A small contrastive image-text model, trained from scratch.
Model: 64-pixel images, encoder activation relu, text encoder activation gelu.
Training: muon at rate 0.0028, 8700 steps, batches of 256.
Data: trained on photos of plants and fungi (iNaturalist), 45211 training examples, 49.3 epochs.
Rows from block 5 of the text encoder of a small contrastive image-text model, named by matrix and row number. Rows with one number belong to one neuron. Each number is 500 + 50 x the weight over its row's rms, rounded and kept within 0 to 999. All counts start at 0. Numbers have three digits each.
After each neuron's rows are labels from the 100 texts, of 14848, where the neuron reaches its highest value: "fires on" is the input token at the peak. Only what is clearly more common there than usual is listed. The data: photos of plants and fungi (iNaturalist). In brackets: how many of the 100, against the usual share in percent.
# fc1: MLP up (text_encoder.blocks.5.mlp.fc1.weight, 512x128), inputs 64-127
# fc2: MLP down (text_encoder.blocks.5.mlp.fc2.weight, 128x512, transposed), outputs 64-127

fc1.236:462511484456473500440525509358409583412410432451436522429487519527496421460530450539530480468477579464539525417524520481474499499470467497455610540521529488543540514411491515580506507574406482
fc2.236:526438515500504547509510438523551486485538470517439468517492517496421522559516491492496451370553498463431490452504483481432523617617520573591498496427577482514497552584476381559563546437551450
fires on: "apiaceae" (37 vs 0.1); "opulus" (30 vs 0); "caprea" (18 vs 0); "altissima" (15 vs 0)

fc1.94:584622544537488567503430507518435485617522467599494474442488574503484516407468482506453502572548487521366524408531583517475552465521502435534523450462519512485501476542418522521509543506500538
fc2.94:509477581525472479500556404506485464535444559424516525422500462513502508607541445459505449503444515481493534476516437607516516552457550572456457513501473371553458509441450431484481399483542451
fires on: "plantain" (19 vs 0.1)

fc1.3:546435612566349528558562529451524465479421529524497481518493536548459508558484568492599432562512445504483461441493446588492440436464553491541585509552514563468483568536562558492468499443457523
fc2.3:557550531519505468550355551465512524500483486534522497502563511510557567463484429514581513478516486453502441534485506522516481587418443424519521522526476442494522460498595617519444511536504450
fires on: "carota" (41 vs 0); "privet" (32 vs 0); "cerulea" (27 vs 0)

fc1.505:497571439465527541470533538498501453479493526516386524482495427405560639560524531524555568522565533446518465405490564478461486578445587482476538494569394410483425507556499478503501473475531547
fc2.505:444421563518461488473488459480423507453445531527585570476509482504402448438423474461412497479442531545463461588574531558519533402575422533566514481459518457603457597546600563458465483499474479
fires on: "catbrier" (29 vs 0); "rhytismatales" (27 vs 0); "polymorpha" (25 vs 0)

fc1.462:551409435422510569458528448568567519418422483523494540480562551427547471486474531499497446531499456410479529503439497478551591462571469504487567569560464517574524430490481499490488427544446456
fc2.462:404493566562519461504444525486453465552540484562473511538439481332537587494590596518465494472541599508493429577556543450506550540485474477529443508443493469547430531520535578475483510471549550
fires on: "alnus" (37 vs 0); "woundwort" (33 vs 0); "flower" (30 vs 0)

fc1.20:451531544539493497544496535397482574470390399558538516395516509482543498556449549498587507557408422426452424479547537430473481477471470511510454477500492533637346426497504549547463569464550502
fc2.20:515565501488494542530590500500515509473444560506507524504495473565572559417462454510531545568504517512511474496516464559496396584549438559514509479512448562586443517489535571491596512494534523
fires on: "mas" (35 vs 0); "serpyllifolia" (23 vs 0); "rattlesnake" (19 vs 0); "secunda" (16 vs 0)

fc1.12:416482465471524337425541493442500625469524484552482454526544565403544549495544413524569471475479579528481589423481468507511475511465531499484518455528515485547549487481485551489551597478562461
fc2.12:540548555487488588555440471620406525515466541493544394452497493598443543553456430449485484529502469469497498553481548490407553581510481428542519521468537448532498490591414502501494548521493489
fires on: "spotted" (54 vs 0.1); "valley" (33 vs 0); "hippocastanum" (13 vs 0)

fc1.169:440586501610596571562518446495486558472527522448494489430464568499536452512498532575503533505475482432466524451442559524489506535506423509571491485554548490552432418490527519443545422594413511
fc2.169:448432481473603500513480515482462450485456549607549388489569485566569588464500390511465554533537512572569535704480429469477456453552440477486514512458590529538567562482538512474507486433506465
fires on: "fagaceae" (46 vs 0.1); "pinaceae" (27 vs 0.1); "family" (27 vs 5.8)

fc1.500:506536474392486493498427458446392366469550653523482485452484508517526564479516514560589545509567512499558516585440411528547454520498448455481442468430537428448462455556499582521394544482488542
fc2.500:537538473611570528446500514500585559431477554444547384526590433539476528449471441570531456497457532468582462475504593538513468513408462513449525577473466448480502478600573516547483551524506469
fires on: "chloris" (41 vs 0); "quinquefolia" (35 vs 0); "fomentarius" (24 vs 0)

fc1.243:504470596531529452511556568474406565464606526532492458445539491492457546502515508467485405566558431494472516526547631520432468517492500480410516428549479459458485461408485494415472514461403544
fc2.243:463515495507461571432392382422488432564430506457558524514463479392522515528497508533508574390548550517468548508466487499500573536465464506618431456467444416531526509628485581572477437470481531
fires on: "<end>" (100 vs 5.8)

fc1.69:530453587506444443507563534547568484519479571513511524424509524527523448554449456585500479491451454523491460555443535482529442450454554433475470523579447507625574360434506471542456531471469461
fc2.69:457458569440497497493457471494448535600438454580483439510476508465415540484561567493505529533527449579514448495475542444422566552440551421457490484482585481417485462535430518480508469509526392
fires on: "bindweed" (66 vs 0); "order" (21 vs 5.8); "-" (13 vs 1.4)

fc1.161:435543481607390571548544455571498466479484498486478542499535459468589548524453456551527507464500439518502618513498475510473473433508529541525498414542537507610438473418502514511413603566477495
fc2.161:466547485442487473601486445515531460513496498456556508571483446470499556495555525521540470517571443470490466573475588563515556501493527456620522494474519521667523350544581529505505460507476428
fires on: "plantain" (35 vs 0.1); "lawndaisy" (33 vs 0); "daisy" (32 vs 0)

fc1.68:491567512546446468562508535581547530413459521516431581485542487471505468446471535524497570458516505417454527427484441469590473471455523460518519501598542447444549480424531507519466488529492498
fc2.68:456547562528584515433588513430558433533513531493479485519547451494554568577407407575489484594511536517479521522584484517538469520472436549541472558516481546489400528460528508457518576489526523
fires on: "cyparissias" (42 vs 0); "typha" (34 vs 0); "violet" (24 vs 0)

fc1.214:564358488473562505426534510497476500452526444495466462454553514466489503529423521497458595501506423506474512488493463452487554451486445435468506479574462388599509586526563492537498449529487439
fc2.214:476431520473484566440471469476500508505515505594454532610498480527512524463463550558557487516521405553538530522540485468455447597601494501472579480479521509555532498552551522592520518495511502
fires on: "heath" (30 vs 0); "hogweed" (28 vs 0); "heracleum" (25 vs 0); "acer" (17 vs 0.1)

fc1.151:572537518457471576516518521536453516402551453508424548485585533547520490535490488553506433498499496520404506464493584411548450437509454496601507438608496557448408476407576549446567486481460526
fc2.151:491529517552490562482485494598453506451505463621447440479507479623535555501543542432518495523391535499574522587487531492514494471546420480379572606446504480469516507554542510531523593489513512
fires on: "cherry" (44 vs 0); "avellana" (32 vs 0); "scrophulariaceae" (19 vs 0)

fc1.372:502558534425523421408501419520443451462434578497479527498520416528543533548458517501547531475534528537483523528408507554562502464526504447461503479496539530532522496549458511561444540440492499
fc2.372:530491468511424502537553518513457470430439556563471467502602628604476571379446498510624491573463510493547472490537510515495517562476445507487579577456506539428512496514503472524552435457506488
fires on: "chloris" (41 vs 0); "lindera" (39 vs 0)

fc1.473:476576466383458487557573523530527477535420479558510541486399472503510507454500525509489491477502548476448512517513471531573469531502600449455511593604518460546595527410608483452456563426514493
fc2.473:577520493502527580506496541473471496450487525573516516525434543501511588581547449532537443473480436571439474454449515617457511442407448514499427512493511457533500498484526627546500437565532515
fires on: "western" (44 vs 0); "engelmannii" (22 vs 0); "perennial" (21 vs 0); "altar" (13 vs 0)

fc1.229:545520547540556520535457553517540527556437510445484445501504457510511484490510464614506466449557476594449550599476536557536448472408458395558513471569565449466643441499491457495533540453517476
fc2.229:576472415451457475441541513546479473565521623547608379415500541501517449490520564390551556551526528514474504538483475523448490465481470441456521562516483463512508460482466475517529467479493500
fires on: "vulgaris" (33 vs 0.1); "locust" (27 vs 0); "claytoniana" (26 vs 0); "heteromeles" (14 vs 0)

fc1.260:456486520551402525526505530456506529437519568466460502519447442391481470533471554462495524517445481421544601555467555411481465530592541486528552481536474431506589467531569540514360604429539537
fc2.260:517568460462535502528575436575508548453513494585483441481528498541495594524463516535449473506547457538546526479484539449372425482470553416445595442503478518479465533502525500490526521484475420
fires on: "lotus" (40 vs 0); "australis" (27 vs 0); "flos" (25 vs 0); "potentilla" (8 vs 0)

fc1.265:534480507413479560451471449596550458526541482440469438464519493519477479516554520548483518491447438567500528501484522572486542561482472355449526487560526404515597488502551430510485495549504501
fc2.265:490495538485391511514523464436455547404531433489496507475494434469550527541520540455487425489509437566500444488562519507478545609619556433398447507443545517505574466535602485466414511422497555
fires on: "major" (38 vs 0); "primrose" (34 vs 0); "padus" (28 vs 0)

fc1.369:511481537418385565466565428469595522387491505476512511455615516419425529474565561556521442493601577536510496501521456495485451555413478460502503533525461441493425468518555518515492529626540536
fc2.369:496485511501477518630502518551546484470464492543461495514519529506555516507382517533516624514473488501484376493458453445491476522501509493570535427405494495526468522562566390464438509429502495
fires on: "salignum" (29 vs 0); "xylaria" (20 vs 0); "cochemiea" (19 vs 0); "copallina" (16 vs 0)

fc1.115:407490439449451532530504522492462541563494579524587556482371511450495578489465531439504487551482484535488481469485521566471483448529510466509562460602566473474479415507401474465434497494535654
fc2.115:527551509529461453484565439529537444420480460554481520473543480562522497530412504536506527531529483418553505563460548467445439495335467447552554509494460460541519515417459509678471415521449436
fires on: ")" (100 vs 5.7)

fc1.158:526551482449457571625557461530498536517507521529456490472610409447589524562560497504500512546386466511531488513452538511411439492495488462541547452461448496461605527616533418458431497525536535
fc2.158:507523451497502409507492586524454541407445488555486512528492532565488495511474589528437433608451419534561626541389496550483547443533478465523514486531468591611526502564503533494515546425533480
fires on: "fagaceae" (37 vs 0.1); "carthusiana" (23 vs 0); "spotted" (21 vs 0.1); "pubescens" (19 vs 0)

fc1.408:420615425512516459538494485590452389434511478514430505489549491424423486554508565516462397555459536502546514509466541560572479528430595537556511546556465485468418504476554543500453493532418564
fc2.408:508506493455429457510483492519500559414465459563437468542561586628574480515505489552569405556576512509532509397449516462495466483529425432567568531503470545421446571483492531468455417413517460
fires on: "linnaea" (39 vs 0); "lapsana" (36 vs 0); "columbine" (19 vs 0)

fc1.105:413505483462481571456577524512462553497461443491445461420618549511584616570482476504512428554481474456499574499484473461607592521528520495540572542524457457448423435498540515431476511455548557
fc2.105:487440594481587488574503480556458451521495474497404597520522489522536545533494532524481487504600487572491492555541552461442562443517453528579438499558482430532507587455450511607487436563424495
fires on: "family" (66 vs 5.8)

fc1.148:474558492438488583454600486406488477537488434526498552466440492516502470464497509520540530597516519499551522480542460495567388445501529456518394477432501434420472526582586601422522603502485633
fc2.148:432611455603465526467417454590534529520481484518545451466515393494507531541504523545440451592433524494525480578496647500509494423451482474437564551551458500506479509480515528516451492534432531
fires on: "false" (68 vs 0); "yarrow" (31 vs 0)

fc1.270:549546553446575453482648536551434584418501510471618576484539579462473541515528492553444479542490442512440451502567567445442530436495492490496444447552525423484480494483656425454516507457478505
fc2.270:495466505435430559498423499446497403554479547503389405536426426432496419486534552446503462549484541492495505512484452579535462585520558470493549497437519534476497522517513634515526516502564416
fires on: "cherry" (44 vs 0); "paper" (31 vs 0); "engelmannii" (22 vs 0)

fc1.499:490355547539425536562453469459415591522468542490537402478494582510511490526466451508526502399498497515496555479551501551550457502490605489563463448631509422571601485477560437481429416533451526
fc2.499:463518411518494524531468562504616476493464517512525524447443524483582480438613498569559448559538441485469570546393518464499526543471432499510513562469460527440447476458472514496489510481496424
fires on: "engelmannii" (58 vs 0); "opuntia" (36 vs 0)

fc1.432:564401490510583525513478438557452456419554499510483527451416500580549502506499569562430506448575403457486481511463389496454527478459500445474562451523477414447522578561550556562445561539531497
fc2.432:504492501523432564508470575426499490432481475535505572529512550549415441526491422535493517645500492537470528485485523522469545459556417442441495509524501540539512500629488562452572502551487459
fires on: "european" (37 vs 0.1); "lunaria" (34 vs 0); "silver" (29 vs 0)

fc1.92:506578500450486429517465454449452502434537400549537600472544425487533513510464481518511475435429444467467514444542419556430538419444500487549487421553543548577525419362511568547516495446546561
fc2.92:428542515458513507610467478447501550545538535522413470500422426461418521560511571475468539464425525505443449514526441497448572433552514546504560510532471515522521496454604471484488624525409437
fires on: "ferocactus" (75 vs 0); "<end>" (25 vs 5.8)

fc1.73:429570505464559474551502499513369450499570493516518483448517551507457577607498538570492508446400526508494456389515511521436577455518424527501478581474431484431524559524547488501497392479448475
fc2.73:518477457589458504484522518526548534446487502521551496480530483655509481421523492546452463502512581534493538532466479569510431520537579491621538465493522416531507446442532588541532449574539488
fires on: "(" (79 vs 5.7)

fc1.492:474544457445575530565485411516479487528514553454515504500430519506556513477591491510504451518519530550461502573478529454484445511490626442517583476617483425518476537431583504458477481445471492
fc2.492:522475531558435609562457585528505408462528444473443520523486480577500548458504403507463452467487559529474485518458569536536477552509506476453413553428540543439585475579475491508608495541480430
fires on: "western" (51 vs 0); "engelmannii" (36 vs 0); "zantedeschia" (13 vs 0)

fc1.11:413490550504559462564569502481552473442520563513452442603473540427501499540501379595504561497493488470574506458469526558492510473519603458478476433604550530521517485474554621541512483459548498
fc2.11:591502401488480540530416572582457549419477412598520460548474442578486535411497480470469492504500485515537384521493513432518525535453508485457554458448456560504488534464470550522490519543460518
fires on: "," (56 vs 17.4); "fluminensis" (31 vs 0); "aethiopica" (13 vs 0)

fc1.387:493493499487520522497498399490501578519448581548510492494458463509482500512455524483549550496374535482581444411571570573393427564482479516483495568579592518476435566513497485612565474434538539
fc2.387:536479499537427479533527453436531507436511513515447513504511416452456569533600541617523348404486493428534467441452584571445519549435490541535473588421427506571482456445554526485585516495457485
fires on: "apiaceae" (29 vs 0.1); "balsam" (28 vs 0.1); "soldier" (20 vs 0); "meliaceae" (18 vs 0)

fc1.156:529539548493447517564482506440516535474436485466425541450566573495575523488536551509464455529493537451536424475440498503545522516526559411528529464509491394514433376531468492449428359546502547
fc2.156:468512570507580520446537528558491442536485449487511433465553528567511523436450587509477465567563504485609519441440542476478580557481518551543470549521556498477470507500541567576461555401458522
fires on: "alleghaniensis" (37 vs 0); "ponderosa" (25 vs 0); "virgaurea" (20 vs 0); "bifolium" (16 vs 0)

fc1.119:517617543470476416506449446405511422472546562461595491557427470473474583553473523592441457530449519404531476417464567527496518462558509549487564488515525500520489397443602524456523499467524529
fc2.119:519464483494595574412529605502466532431466474581550483534515572506515547468518571429584527528476563516543491580555537475493523499471437491521401493436505374543531515604529468526504462481502445
fires on: ")" (52 vs 5.7); "," (48 vs 17.4)

fc1.75:431462481460461488549435455494448439423497478539436505478483550427542485501451496531502559489448515610462457530607534580549422465449545498520487537593499503489514522381486382441435411545429504
fc2.75:531518380516529474516578514461506510441472524458542446500472490518574505578518448538412461502522448500427529493458507592457507460449535530498488494399488522472473496538516503525570501389515494
fires on: "major" (38 vs 0); "perennial" (35 vs 0); "perfoliata" (27 vs 0)

fc1.268:583552475557417585518515559467482508449477473548466566473469552515516452452502611522583591543557508442525505483487578429525565547461525560502520526561524502555495482463592553481364510453482575
fc2.268:537557516501603497416477459460524449434361554600486473522546338606502549576453473520499453472434518477502468518477522481530419522545559459486547548480465527468455472550557515483547497433500521
fires on: "lotus" (40 vs 0); "engelmannii" (35 vs 0); "morio" (25 vs 0)

fc1.162:482568461509519523444541558482481524539549458497561525535459402510550507501487525414441403501495475475492503482497599471504502435450424424585595492517421532514528430501397514545407510494511514
fc2.162:516537512436519452588500404396520413482478486571545474406552498509505612541391584544539502519450402589525487558516522493431495472538530487551484507501492389493507450543549502553540474473504467
fires on: "fagaceae" (78 vs 0.1); "plantaginaceae" (14 vs 0.2)

fc1.171:442446467432572469468548416442594625411462461491483602519542410524536460530498509591542443571411499506571426557492480451435551463490492426541594499539551495450453423416534454503375491517514517
fc2.171:482445477545464561542575448472582562529471470530538461514489501564448569493607568471488528587530468456433565483506573563440509518620504557546522405507426476613459485479513491490457499504491452
fires on: "apiaceae" (100 vs 0.1)

fc1.246:425559436509459552461461439474487497553535519546558461552593452434458546501487559459555448481403526439516572491520485450414346383532492518569518568579473447517520449439512389515563479512536498
fc2.246:560546494584457469517547476510487476438538465554570564473442498502487434540592510461468475530553544559490506402538518600576498493483561554509531447504480409530553487406435453502455470485558523
fires on: "(" (50 vs 5.7); "," (50 vs 17.4)

fc1.129:517556551507457501673547553561479539491463498436436498455513473548414542426412501601393513564484478450473484597438539490485493413542499494464501562485460565473518421515495443500437393514514525
fc2.129:460534485480506517524397452515452472519555485449593551532434441485503528482480621570487511452451518448512458500571546452497479458515577455595582476498468445565418531480561640524485382449526552
fires on: "cherry" (37 vs 0); "paper" (31 vs 0); "anemone" (22 vs 0.1); "pansy" (10 vs 0)

fc1.381:491511444519515465480475514470555492437495466502497595534491469473534493482516528599429586525525501605403482442515540433472518573399491488457458600616463536500494516516536558483349573450445568
fc2.381:479509496481491468663582494478425485454461525508458456567509434537529529544442407525539448523422416508510541560508491524462558392519575513423466484479443552474407527500596453518574470477589476
fires on: "red" (73 vs 0.2); "perfoliata" (27 vs 0)

fc1.483:450548502450562518512481481478555579442468505540505621470494535507468432482525560567509508505530458558528499420508523500537405407388512499540571534580509476408486496499596549540492497582525472
fc2.483:507487464483478573487463480422519481550407471479443511393509478484480423484505499433514479435508496463418542503576505538426515590580507486502573506490541496449476434500421507387513552533472495
fires on: "<end>" (64 vs 5.8); "germander" (36 vs 0)

fc1.378:559500582538458549407425441506530493511524471498485384523498466521517406480442551446439506540475459513502548468517521544440438459439505484495530481535435464642435533438475556531555458563388508
fc2.378:514504462532517520578446476443568561469565409475460488454518508522458481503446524403454561484486559443460557515591594468478456503560496431530584461491498482541568463499504459531492410530466472
fires on: "angustifolium" (35 vs 0); "melicytus" (25 vs 0); "fluminensis" (23 vs 0); "annotinum" (17 vs 0)

fc1.254:465569501453542410523598545595565512426502481577505518457446481462608580550460480541551597509411470434423477591462502505537433496516582426410477552508508484536502498501487496526521578461466474
fc2.254:518532498499473537490508512537475576590401567425517433487529532563530592495446504483496446568598519530528438495436439488468474463417434445542537464476448465556506465558502517583555490494501469
fires on: "spotted" (73 vs 0.1); "locust" (27 vs 0)

fc1.218:576442422442575552468466502422548514520582453536492541452431561622480504529508400498487546491460458468379506548497523481448550537386492492488517497605417502479494508556524586463471519519529552
fc2.218:535532523535536531520470505478570521514478583467463427523524386525482540459465515573558478589436533481495510544494509497499500471537516471404415544505509449509414423491506522484558506545508513
fires on: "donax" (32 vs 0); "mountain" (28 vs 0); "anaphalis" (17 vs 0); "echinocarpa" (16 vs 0)

fc1.244:477544447453396448563465474507542349508554536482496535465500576519514512534488408596565519558496516441467495463514546395540441472483537447424498461591457529547454443494626499429521506385514541
fc2.244:543541466529503584517396546583419497601428416499577520633430468409519477379488483461513503522447452419572424519516617514457531563471524472483522496514507498432477537516506527496626416500478522
fires on: "red" (100 vs 0.2)

fc1.468:515527478529494546528479465490476448464577442442583474511480521451524432514422518436475462543487454525516428545451483513483636503464498481578481502583436506468509470545533459549350461506593555
fc2.468:466481579474483491462593501481555529538529589449404468488544406480498518593431459569552477483498563446542531480511477434521493513571477520484500483492515527444451558449463397482447502457457489
fires on: "class" (100 vs 5.8)

fc1.137:554465603565443519451553551539463512535473465500563597455487549516561558442466482490530416540458395490434519552558519505571485526427576384497519531575509509496522451545545480546472485449612591
fc2.137:451519516410487514520437444507455493563532543500491434518492503513562526579537501458424509559548456457462441556466482517468528470506425489522451454486480448498564529438492555400527483504482332
fires on: "engelmannii" (43 vs 0); "trichomanes" (30 vs 0); "spicant" (27 vs 0)

fc1.45:514439510424444502542563454475464540540450563548525499500503416502563512448523509589531454520540393458482430444544485543524585460494466566541487531553407411534537563394482518480461427464505489
fc2.45:475522442474543510426534500487550477461532401414508480535502607528537564416533438478537493509453568555509584535561487511504480512419475478604562435433588468538491550518491470527524456462466504
fires on: "," (68 vs 17.4); "plicata" (32 vs 0)

fc1.251:490451424509371548419566597481498535462557500491476554465492500467560518591480367519428560562448541446456588450503490543420508457523580540584557525616456494414501402437450460486445477514507506
fc2.251:472538535456513458594478446513463564593499485454513551479524549411470514498564575436580506442532504505547470565584545437535533503477499449403455540585640493405441463478463513486450445506440538
fires on: "class" (57 vs 5.8); "vitaceae" (43 vs 0)

fc1.121:599509532483488594484496486464552501435483459500498465518467492422528485505475512570507568523451582437510538446469505483485464551476575535535533472524406449568517503593533492505444545623504512
fc2.121:544459503478454524514472557478432500411467520495561482511551507625435465495479531547568478438443501474516523508490473509544590513601485495539456527463571546471474514509508486423552440396575568
fires on: "family" (36 vs 5.8); "salignum" (29 vs 0); "(" (12 vs 5.7)

fc1.422:471496454546441538487496506579569548487422471631454507366502489561579573487515483501484471488453413491533496479434489457432509422581567480481485582531455539461437461556480560527473548458558495
fc2.422:500597515530549578585556371604515481570480500436519491568503517494575465493486490411530530547480470518503484447575526542483542526443488552493454440483479535631485548469466504510533494481496536
fires on: "baccharis" (45 vs 0); "quaking" (32 vs 0); "serpyllifolia" (23 vs 0)

fc1.134:543498484426480548476516407509436529500518482457427525488475469531515586511441529495565401476539510447476508458484455525492476463498472481549456443549459483496583459408473480651458500540364487
fc2.134:492532406490496492599483492534484438418475480537520515481546509459500437496522425469526568529454550528492490556521519525558526568574464492496510540506529611503538632516480598439494588520456490
fires on: "album" (55 vs 0); "syriaca" (44 vs 0)

fc1.424:559460555496491535463588511405494505527557529471472509544527320477531433434468580410498561542402563502435568477539515455423471461547513498481387529517436464454482520511580602562528419530449427
fc2.424:533524531508464398529372580450464562526508419582467540431539568464491470497501541532493462506463523525482508538470570575402414490398482422500527390538478460526474437461471540487509473517380532
fires on: "angustifolium" (35 vs 0); "malva" (33 vs 0); "angustifolia" (16 vs 0); "myrtales" (16 vs 0.1)

fc1.101:513521487442487389517531499467575447491567547519521465531494501576443626495574556536515454519430550480613528555468593546464500458498477582498460570594569459428462509457584449422621541481492528
fc2.101:512576517478516553486454531520432474502524558461505528493473409605558488518517363577540558517462456428546508628483479584474495531492489481552499493452496467499469414558514624497510446417479564
fires on: "lotus" (40 vs 0); "cannabaceae" (23 vs 0); "oceanspray" (19 vs 0); "licorice" (18 vs 0)

fc1.110:398484508494557460494479517552628511535531478521426489459448450494528502415530495483502479513492522506535478532516591454443442323509585468497552468546535457509474451481564583561514570549411515
fc2.110:494447460532472514513529405475431462403461532692532567503504560518573482553426478470510511497532490479515540481477591513483535518395543533510459412457502450557552517575545551568446498528499547
fires on: ")" (100 vs 5.7)

fc1.370:507455577436528569479473467561410411496489524507508487404459502504541576579522502546528544531502488416463411522501488434489400478449535524565441474513491466557539540513515475524427518551502526
fc2.370:520585537414538523490512472496454479479417437554498478445407525550479551511513629500469552500501605606563511500410482445560435463531546499496464501545462578438548563452535520540526450569515516
fires on: "saccharum" (39 vs 0); "scots" (30 vs 0); "timothy" (25 vs 0)

fc1.33:503496479474493541485410531509524460469477444626510596501592553476491584477514446459486523577455580455477464420515554482515523467505586530498544595517423598525558510448549552567471446531474509
fc2.33:437547497531562520486542462599587491483446531475505508542528512541545557445396479517482487465507572497544418476474447470543551539483491542551585505549456470534508593531547507512528490508486476
fires on: "red" (100 vs 0.2)

fc1.506:515480526560509556458529503474471514519488447516505476561526398509555521391552417420492468514480527478544593489518490524566516420438506473488534493549398520564455484427501553442486454672388504
fc2.506:466450520570434536482514454521489510462573466492560431474501460504437440375557493465499445442517487500538448489539566463522529537506462443564543459568479416513424520527485511534570391422444503
fires on: "angustifolium" (35 vs 0); "glutinosa" (26 vs 0); "vitalba" (22 vs 0); "deltoides" (17 vs 0)

fc1.415:538527496447509592525482480501481498569465476449455535478515580430544540562557509525505485475535572463485565406486492506440437460427556505543462495568493456537488470542481458528489620462475599
fc2.415:501468520476474500486438583447488521503425528463511389549543615528480500475476475501524436514491462557438551489491488444527533540504498567462396451456548544522509677513458448451512495497520551
fires on: "apocynaceae" (75 vs 0.1); "saponaria" (25 vs 0)

fc1.62:530528509458428612423498457481499488470438630484475597428441467482469483484464580462512530528554433485489537533448480466494359498404594395483568516475505486552517460554494567534450601505524541
fc2.62:581479468480499477471494473428535425475483571491526466444529498478487432527497561517508546471437590502472382418548520557468474529536538470536629543514483478506415484560567514438506439440514454
fires on: "salignum" (29 vs 0); "scabiosa" (26 vs 0); "treculiana" (23 vs 0); "paint" (22 vs 0)

fc1.474:413453577488407510572485527497420408474490452477543498558530541483539603488472497569535463504483457506557529483513517479363477514448473557467503528608457485544560487536477509542514548436549576
fc2.474:465481605520533475397508463484561543506454539513529482517519547436571563467532464395570478524588575412460557499464525448534576571508480473585513557461544393476488458492470482513416500486398539
fires on: "bindweed" (66 vs 0); "aurantiaca" (25 vs 0); "purpureum" (9 vs 0)

fc1.247:426554511454433495515513481587440588415483479642519569467366473526566567403494491517518475542478429491542517499499571482516484486540450522445489512529475586604443512361516520539536515528508539
fc2.247:497501450525531482550523445534506495431450545442553359457556523488545486521513494499519495522473609481520452506517520506548520575532457544600582516370481527588496588579440533533558526476504409
fires on: ")" (62 vs 5.7); "(" (38 vs 5.7)

fc1.16:530389491527412613568524431510483511483486421465498484473440486533521546526480522538469488508489533486543472499405553464399543499510515493519410572616433514440510453431463513568509489498469523
fc2.16:397507477487579523518407430515426424534526536567546465513400459437498491507466565539479517555459484468591391475522563458428492482413507461589495530503424447597477576458536453529484608469508500
fires on: "cherry" (37 vs 0); "saguaro" (33 vs 0); "yellow" (29 vs 0.1)

fc1.488:473491432495651473501461488504499465531604463418451439458516539583475505541566483544471487507469516402533525475513434477418564512448526505461492567534652468439546497552513531565470455503421526
fc2.488:591473487525519602463560509455473449453484535480522435475464485484490349380541481493508478421532571426548499441554502523535522571472425603538489629474506504519495480458563455548513568552548466
fires on: "alleghaniensis" (37 vs 0); "chicory" (32 vs 0); "birch" (31 vs 0.1)

fc1.157:518428501511445449500452464490499494566511531477463531408490471499480526574429508466510481458571533441473533483536553441472463501452451543404421510527517419530561492467588492509396584522402595
fc2.157:533419388497488416445528553492601485500545574437490510385568554491469406583471437475559562385497514448483524594467473477510539476520435618432482494568435440469511513496508484403502488532449608
fires on: "lotus" (40 vs 0); "<end>" (36 vs 5.8); "eyed" (24 vs 0)

fc1.394:464471454549502483433534478483548441509424463489484430526511515473549424587533440604565437443472434420471526498592517526501490529431479496471444484554555380612442557569554545430539560504487453
fc2.394:526485561494437483505503541526533490531423571496547544469520398567537560454456393527572507429589465430542519626517492505505480602593498607357521600546461495466482507488424543482493425531429491
fires on: "tremula" (37 vs 0); "catbrier" (29 vs 0); "ligustrum" (24 vs 0); "cathartica" (10 vs 0)

fc1.61:446481448450435508596520352452538481504488518458457569531426422479515529555426500542512463580450518500509414556547567598566479427546535489453515569543561574505403509494520551463440496438610470
fc2.61:559486598569530532484461632551532471456477482450436487486527487539476527502505479550376434509553461447523522509440489504438516509500503464559466525454467514524478578545484643492461522473456420
fires on: "apiaceae" (29 vs 0.1); "blue" (27 vs 0); "asparagales" (22 vs 0.3)

fc1.398:534448531488597478551434465518510441424462426506504557460549421501469526575441443520485552460452513478465418454489531557462450515422491529433426610591576506528510553486495494583526474517555518
fc2.398:599445504484496559546440514538469561507522495542534454606516523473515608505478442464461523397481508512454455499433448489446476449463465527627541512499510453460514463451497445534481483536520522
fires on: "ferocactus" (65 vs 0); "discoidea" (35 vs 0)

fc1.150:476511476496469497532443453442485560454554344484478550379540489530508489591446454476562494541583585574533493422478511502461444460531483532448604509580458526484490541500451551536447388444475491
fc2.150:586423503498451522424450577523491545554490443463493518571513559469544460441568435502504464375489471475464545526520531422434554585473552506386422505472494496396475486465500451474585543471563556
fires on: "carpinus" (21 vs 0)

fc1.166:538477487466515554536525467502510436567422503540548478518498580527497521486484443531511445548447422522458421541555474506494405488537562495494490436645525425575527432474503457501474542490441509
fc2.166:456529557463542481544480516477475483528465451545425475518441466515457598537496546525455457560530546567517369436484547525457611550455424392482413487430513489487583457464447514496516484442531416
fires on: "bindweed" (66 vs 0); "order" (21 vs 5.8); "altar" (13 vs 0)

fc1.434:543586515513451555405462411506427483494502527617532526507501535489501566496513523461536477547541427445528455361476479458421534380528551505457574529531441578531544443461557505591429509466475562
fc2.434:492577506429531516565527437480449482350435501595473464567474479450516583521452556494515490595492542485477512501474562471452463398512471486540577471521466488582579512487479534502496464507410541
fires on: "(" (93 vs 5.7)

fc1.23:477517473477504478563459456460497474493491493488414510572491479498543602527514472521582524492452434504497488519522572513515581441462523434532466544500572440414530424409545475490462473511435479
fc2.23:575515456509620504485493539498496531503487458588566488594521525467469522426533501438518439527493561424469403469468525432573452560432533499408562492601476426494526529452518427460516565474450515
fires on: "red" (82 vs 0.2); "opuntia" (18 vs 0)

fc1.507:453536611575400589456534421457436521562529510544551467455496559575538471486474434510505547536514483477458511467496491415442551483542535492527472496496503416647496443388514446639439551528427534
fc2.507:518548540439501393609509541443562485632486492550479575553562455534440523475468611487499448513574563498507424556411520567511522509499523425476538494518522491460570382549569492459490508515533463
fires on: "bindweed" (42 vs 0); "bellis" (33 vs 0); "ponderosa" (25 vs 0)

fc1.456:523463513474432511486514500483534568475486495585592499393430383510519537557438455521552539533560497535484454576499532488581499433496539373496523524493467439528514482481464606503561560553470509
fc2.456:503587442496577529580443490489467428441511500515603453584514582520478459448480465507490531522421527490545499546590484476483538484493466558476505493535448484414531526517509531443512457485522570
fires on: "schidigera" (36 vs 0); "opuntia" (36 vs 0); "locust" (27 vs 0)